config.yaml
model: "self-supervised image encoder"
dataset: "aerial photos of the United States (SatlasPretrain)"
train_examples: 50862
image_size: 32
crop_scale_min: 0.2
horizontal_flip: true
translate: 0.06
color_jitter: 0.6
method: "moco_v3"
arch: "resnet"
norm: "batchnorm"
hidden_act: "celu"
depths: [2, 3, 4, 2]
kernel_size: 3
stem: "single"
avg_pool_shortcut: true
widths: [48, 80, 144, 256]
projector_hidden: 1024
projector_out: 256
projector_hidden_layers: 2
temperature: 0.3
target_momentum: 0.99
init: "torch_default"
residual_init: "scaled_by_depth"
optimizer: "adamw"
learning_rate: 0.0018
beta1: 0.9
beta2: 0.98
eps: 1e-08
max_steps: 11900
batch_size: 256
epochs: 59.9
lr_schedule: "wsd_sqrt"
decay_fraction: 0.4
final_lr_fraction: 0.1
warmup_steps: 230
weight_decay: 0.0
Rows from block 7 of a small self-supervised image encoder, named by matrix and row number. Rows with one number belong to one channel. Each number is 128 + 24 x the weight over its row's rms, rounded and kept within 0 to 255. All counts start at 0. Numbers have three digits each. After the name is the row's rms in percent of the matrix's.
After each channel's rows are labels from the 100 images, of 14848, where the channel reaches its highest value: "colour at peak" is the nearest of a few named colours to the mean colour under the peak; "responds to" is what is common among them. Only what is clearly more common there than usual is listed. The data: aerial photos of the United States (SatlasPretrain).
# convs0: first 3x3 conv (model.blocks.7.convs.0.weight, 144x144x3x3, each kernel summed), inputs 48-95
# convs1: second 3x3 conv (model.blocks.7.convs.1.weight, 144x144x3x3, transposed, each kernel summed), outputs 48-95

convs0.112 112:138161141143140084117109147130150113139182164162139135136127134105120143090090158117141146131097164137163135035169127115147142087131125126114125
convs1.112 096:130131103142123141129117112126139107131129130087122126125087116115134128126139134120102121098133155142146094110139135109137093134149125163123138
colour at peak: brown
responds to: crop field

convs0.95 121:115117101143091122112121128147125114140141059115120148126106134099144127107159123090134110118121109132111115111112123081115090134064107108113157
convs1.95 109:177117113134137133143139149154155113182162134135122143163120126138142145149144136148133116133160107118196103126131115129098161132109170133158123
colour at peak: pink
responds to: building

convs0.92 116:139103108149099139153094131135110131144143095099121155136086112112149114097143120117132097137120117131076107123113115069122096151092095101107156
convs1.92 113:148134116133109120151151137163133118204165139149109125169132110149126128169123122162122092143126112115157105125120136127100151137110150107148113
colour at peak: pink
responds to: building

convs0.73 084:152120107145075128171132118104104100141127140075134114113113099102146119137112151103119137125085107125097109094111128121123107204100129109134138
convs1.73 101:105124128151105125117134144112135133123080109144121109160139119077150163113109135116148090145158080147160093078099107142122133141109146131121153
colour at peak: pink
responds to: building

convs0.50 114:128124138116098144162117125121121121107114173152127117127129121123132115135127106142135130121123117115094097056123144141126107153122117107152120
convs1.50 095:112113141174133123133123120105126116120122138126128130125106114108154113107164157172102127117148109167111136078141172121140090116115150144111149
colour at peak: grey
responds to: crop field

convs0.120 118:142112095138168120154033079092093134145153147145145110106130139142137119102109112123126118137124130134140155133126118139118143132140133135098103
convs1.120 103:119122127139166145075122110138134110079120143135120113104115125114100098134146141126109118111125131126114121118138130122129133093118122126160134
colour at peak: brown
responds to: crop field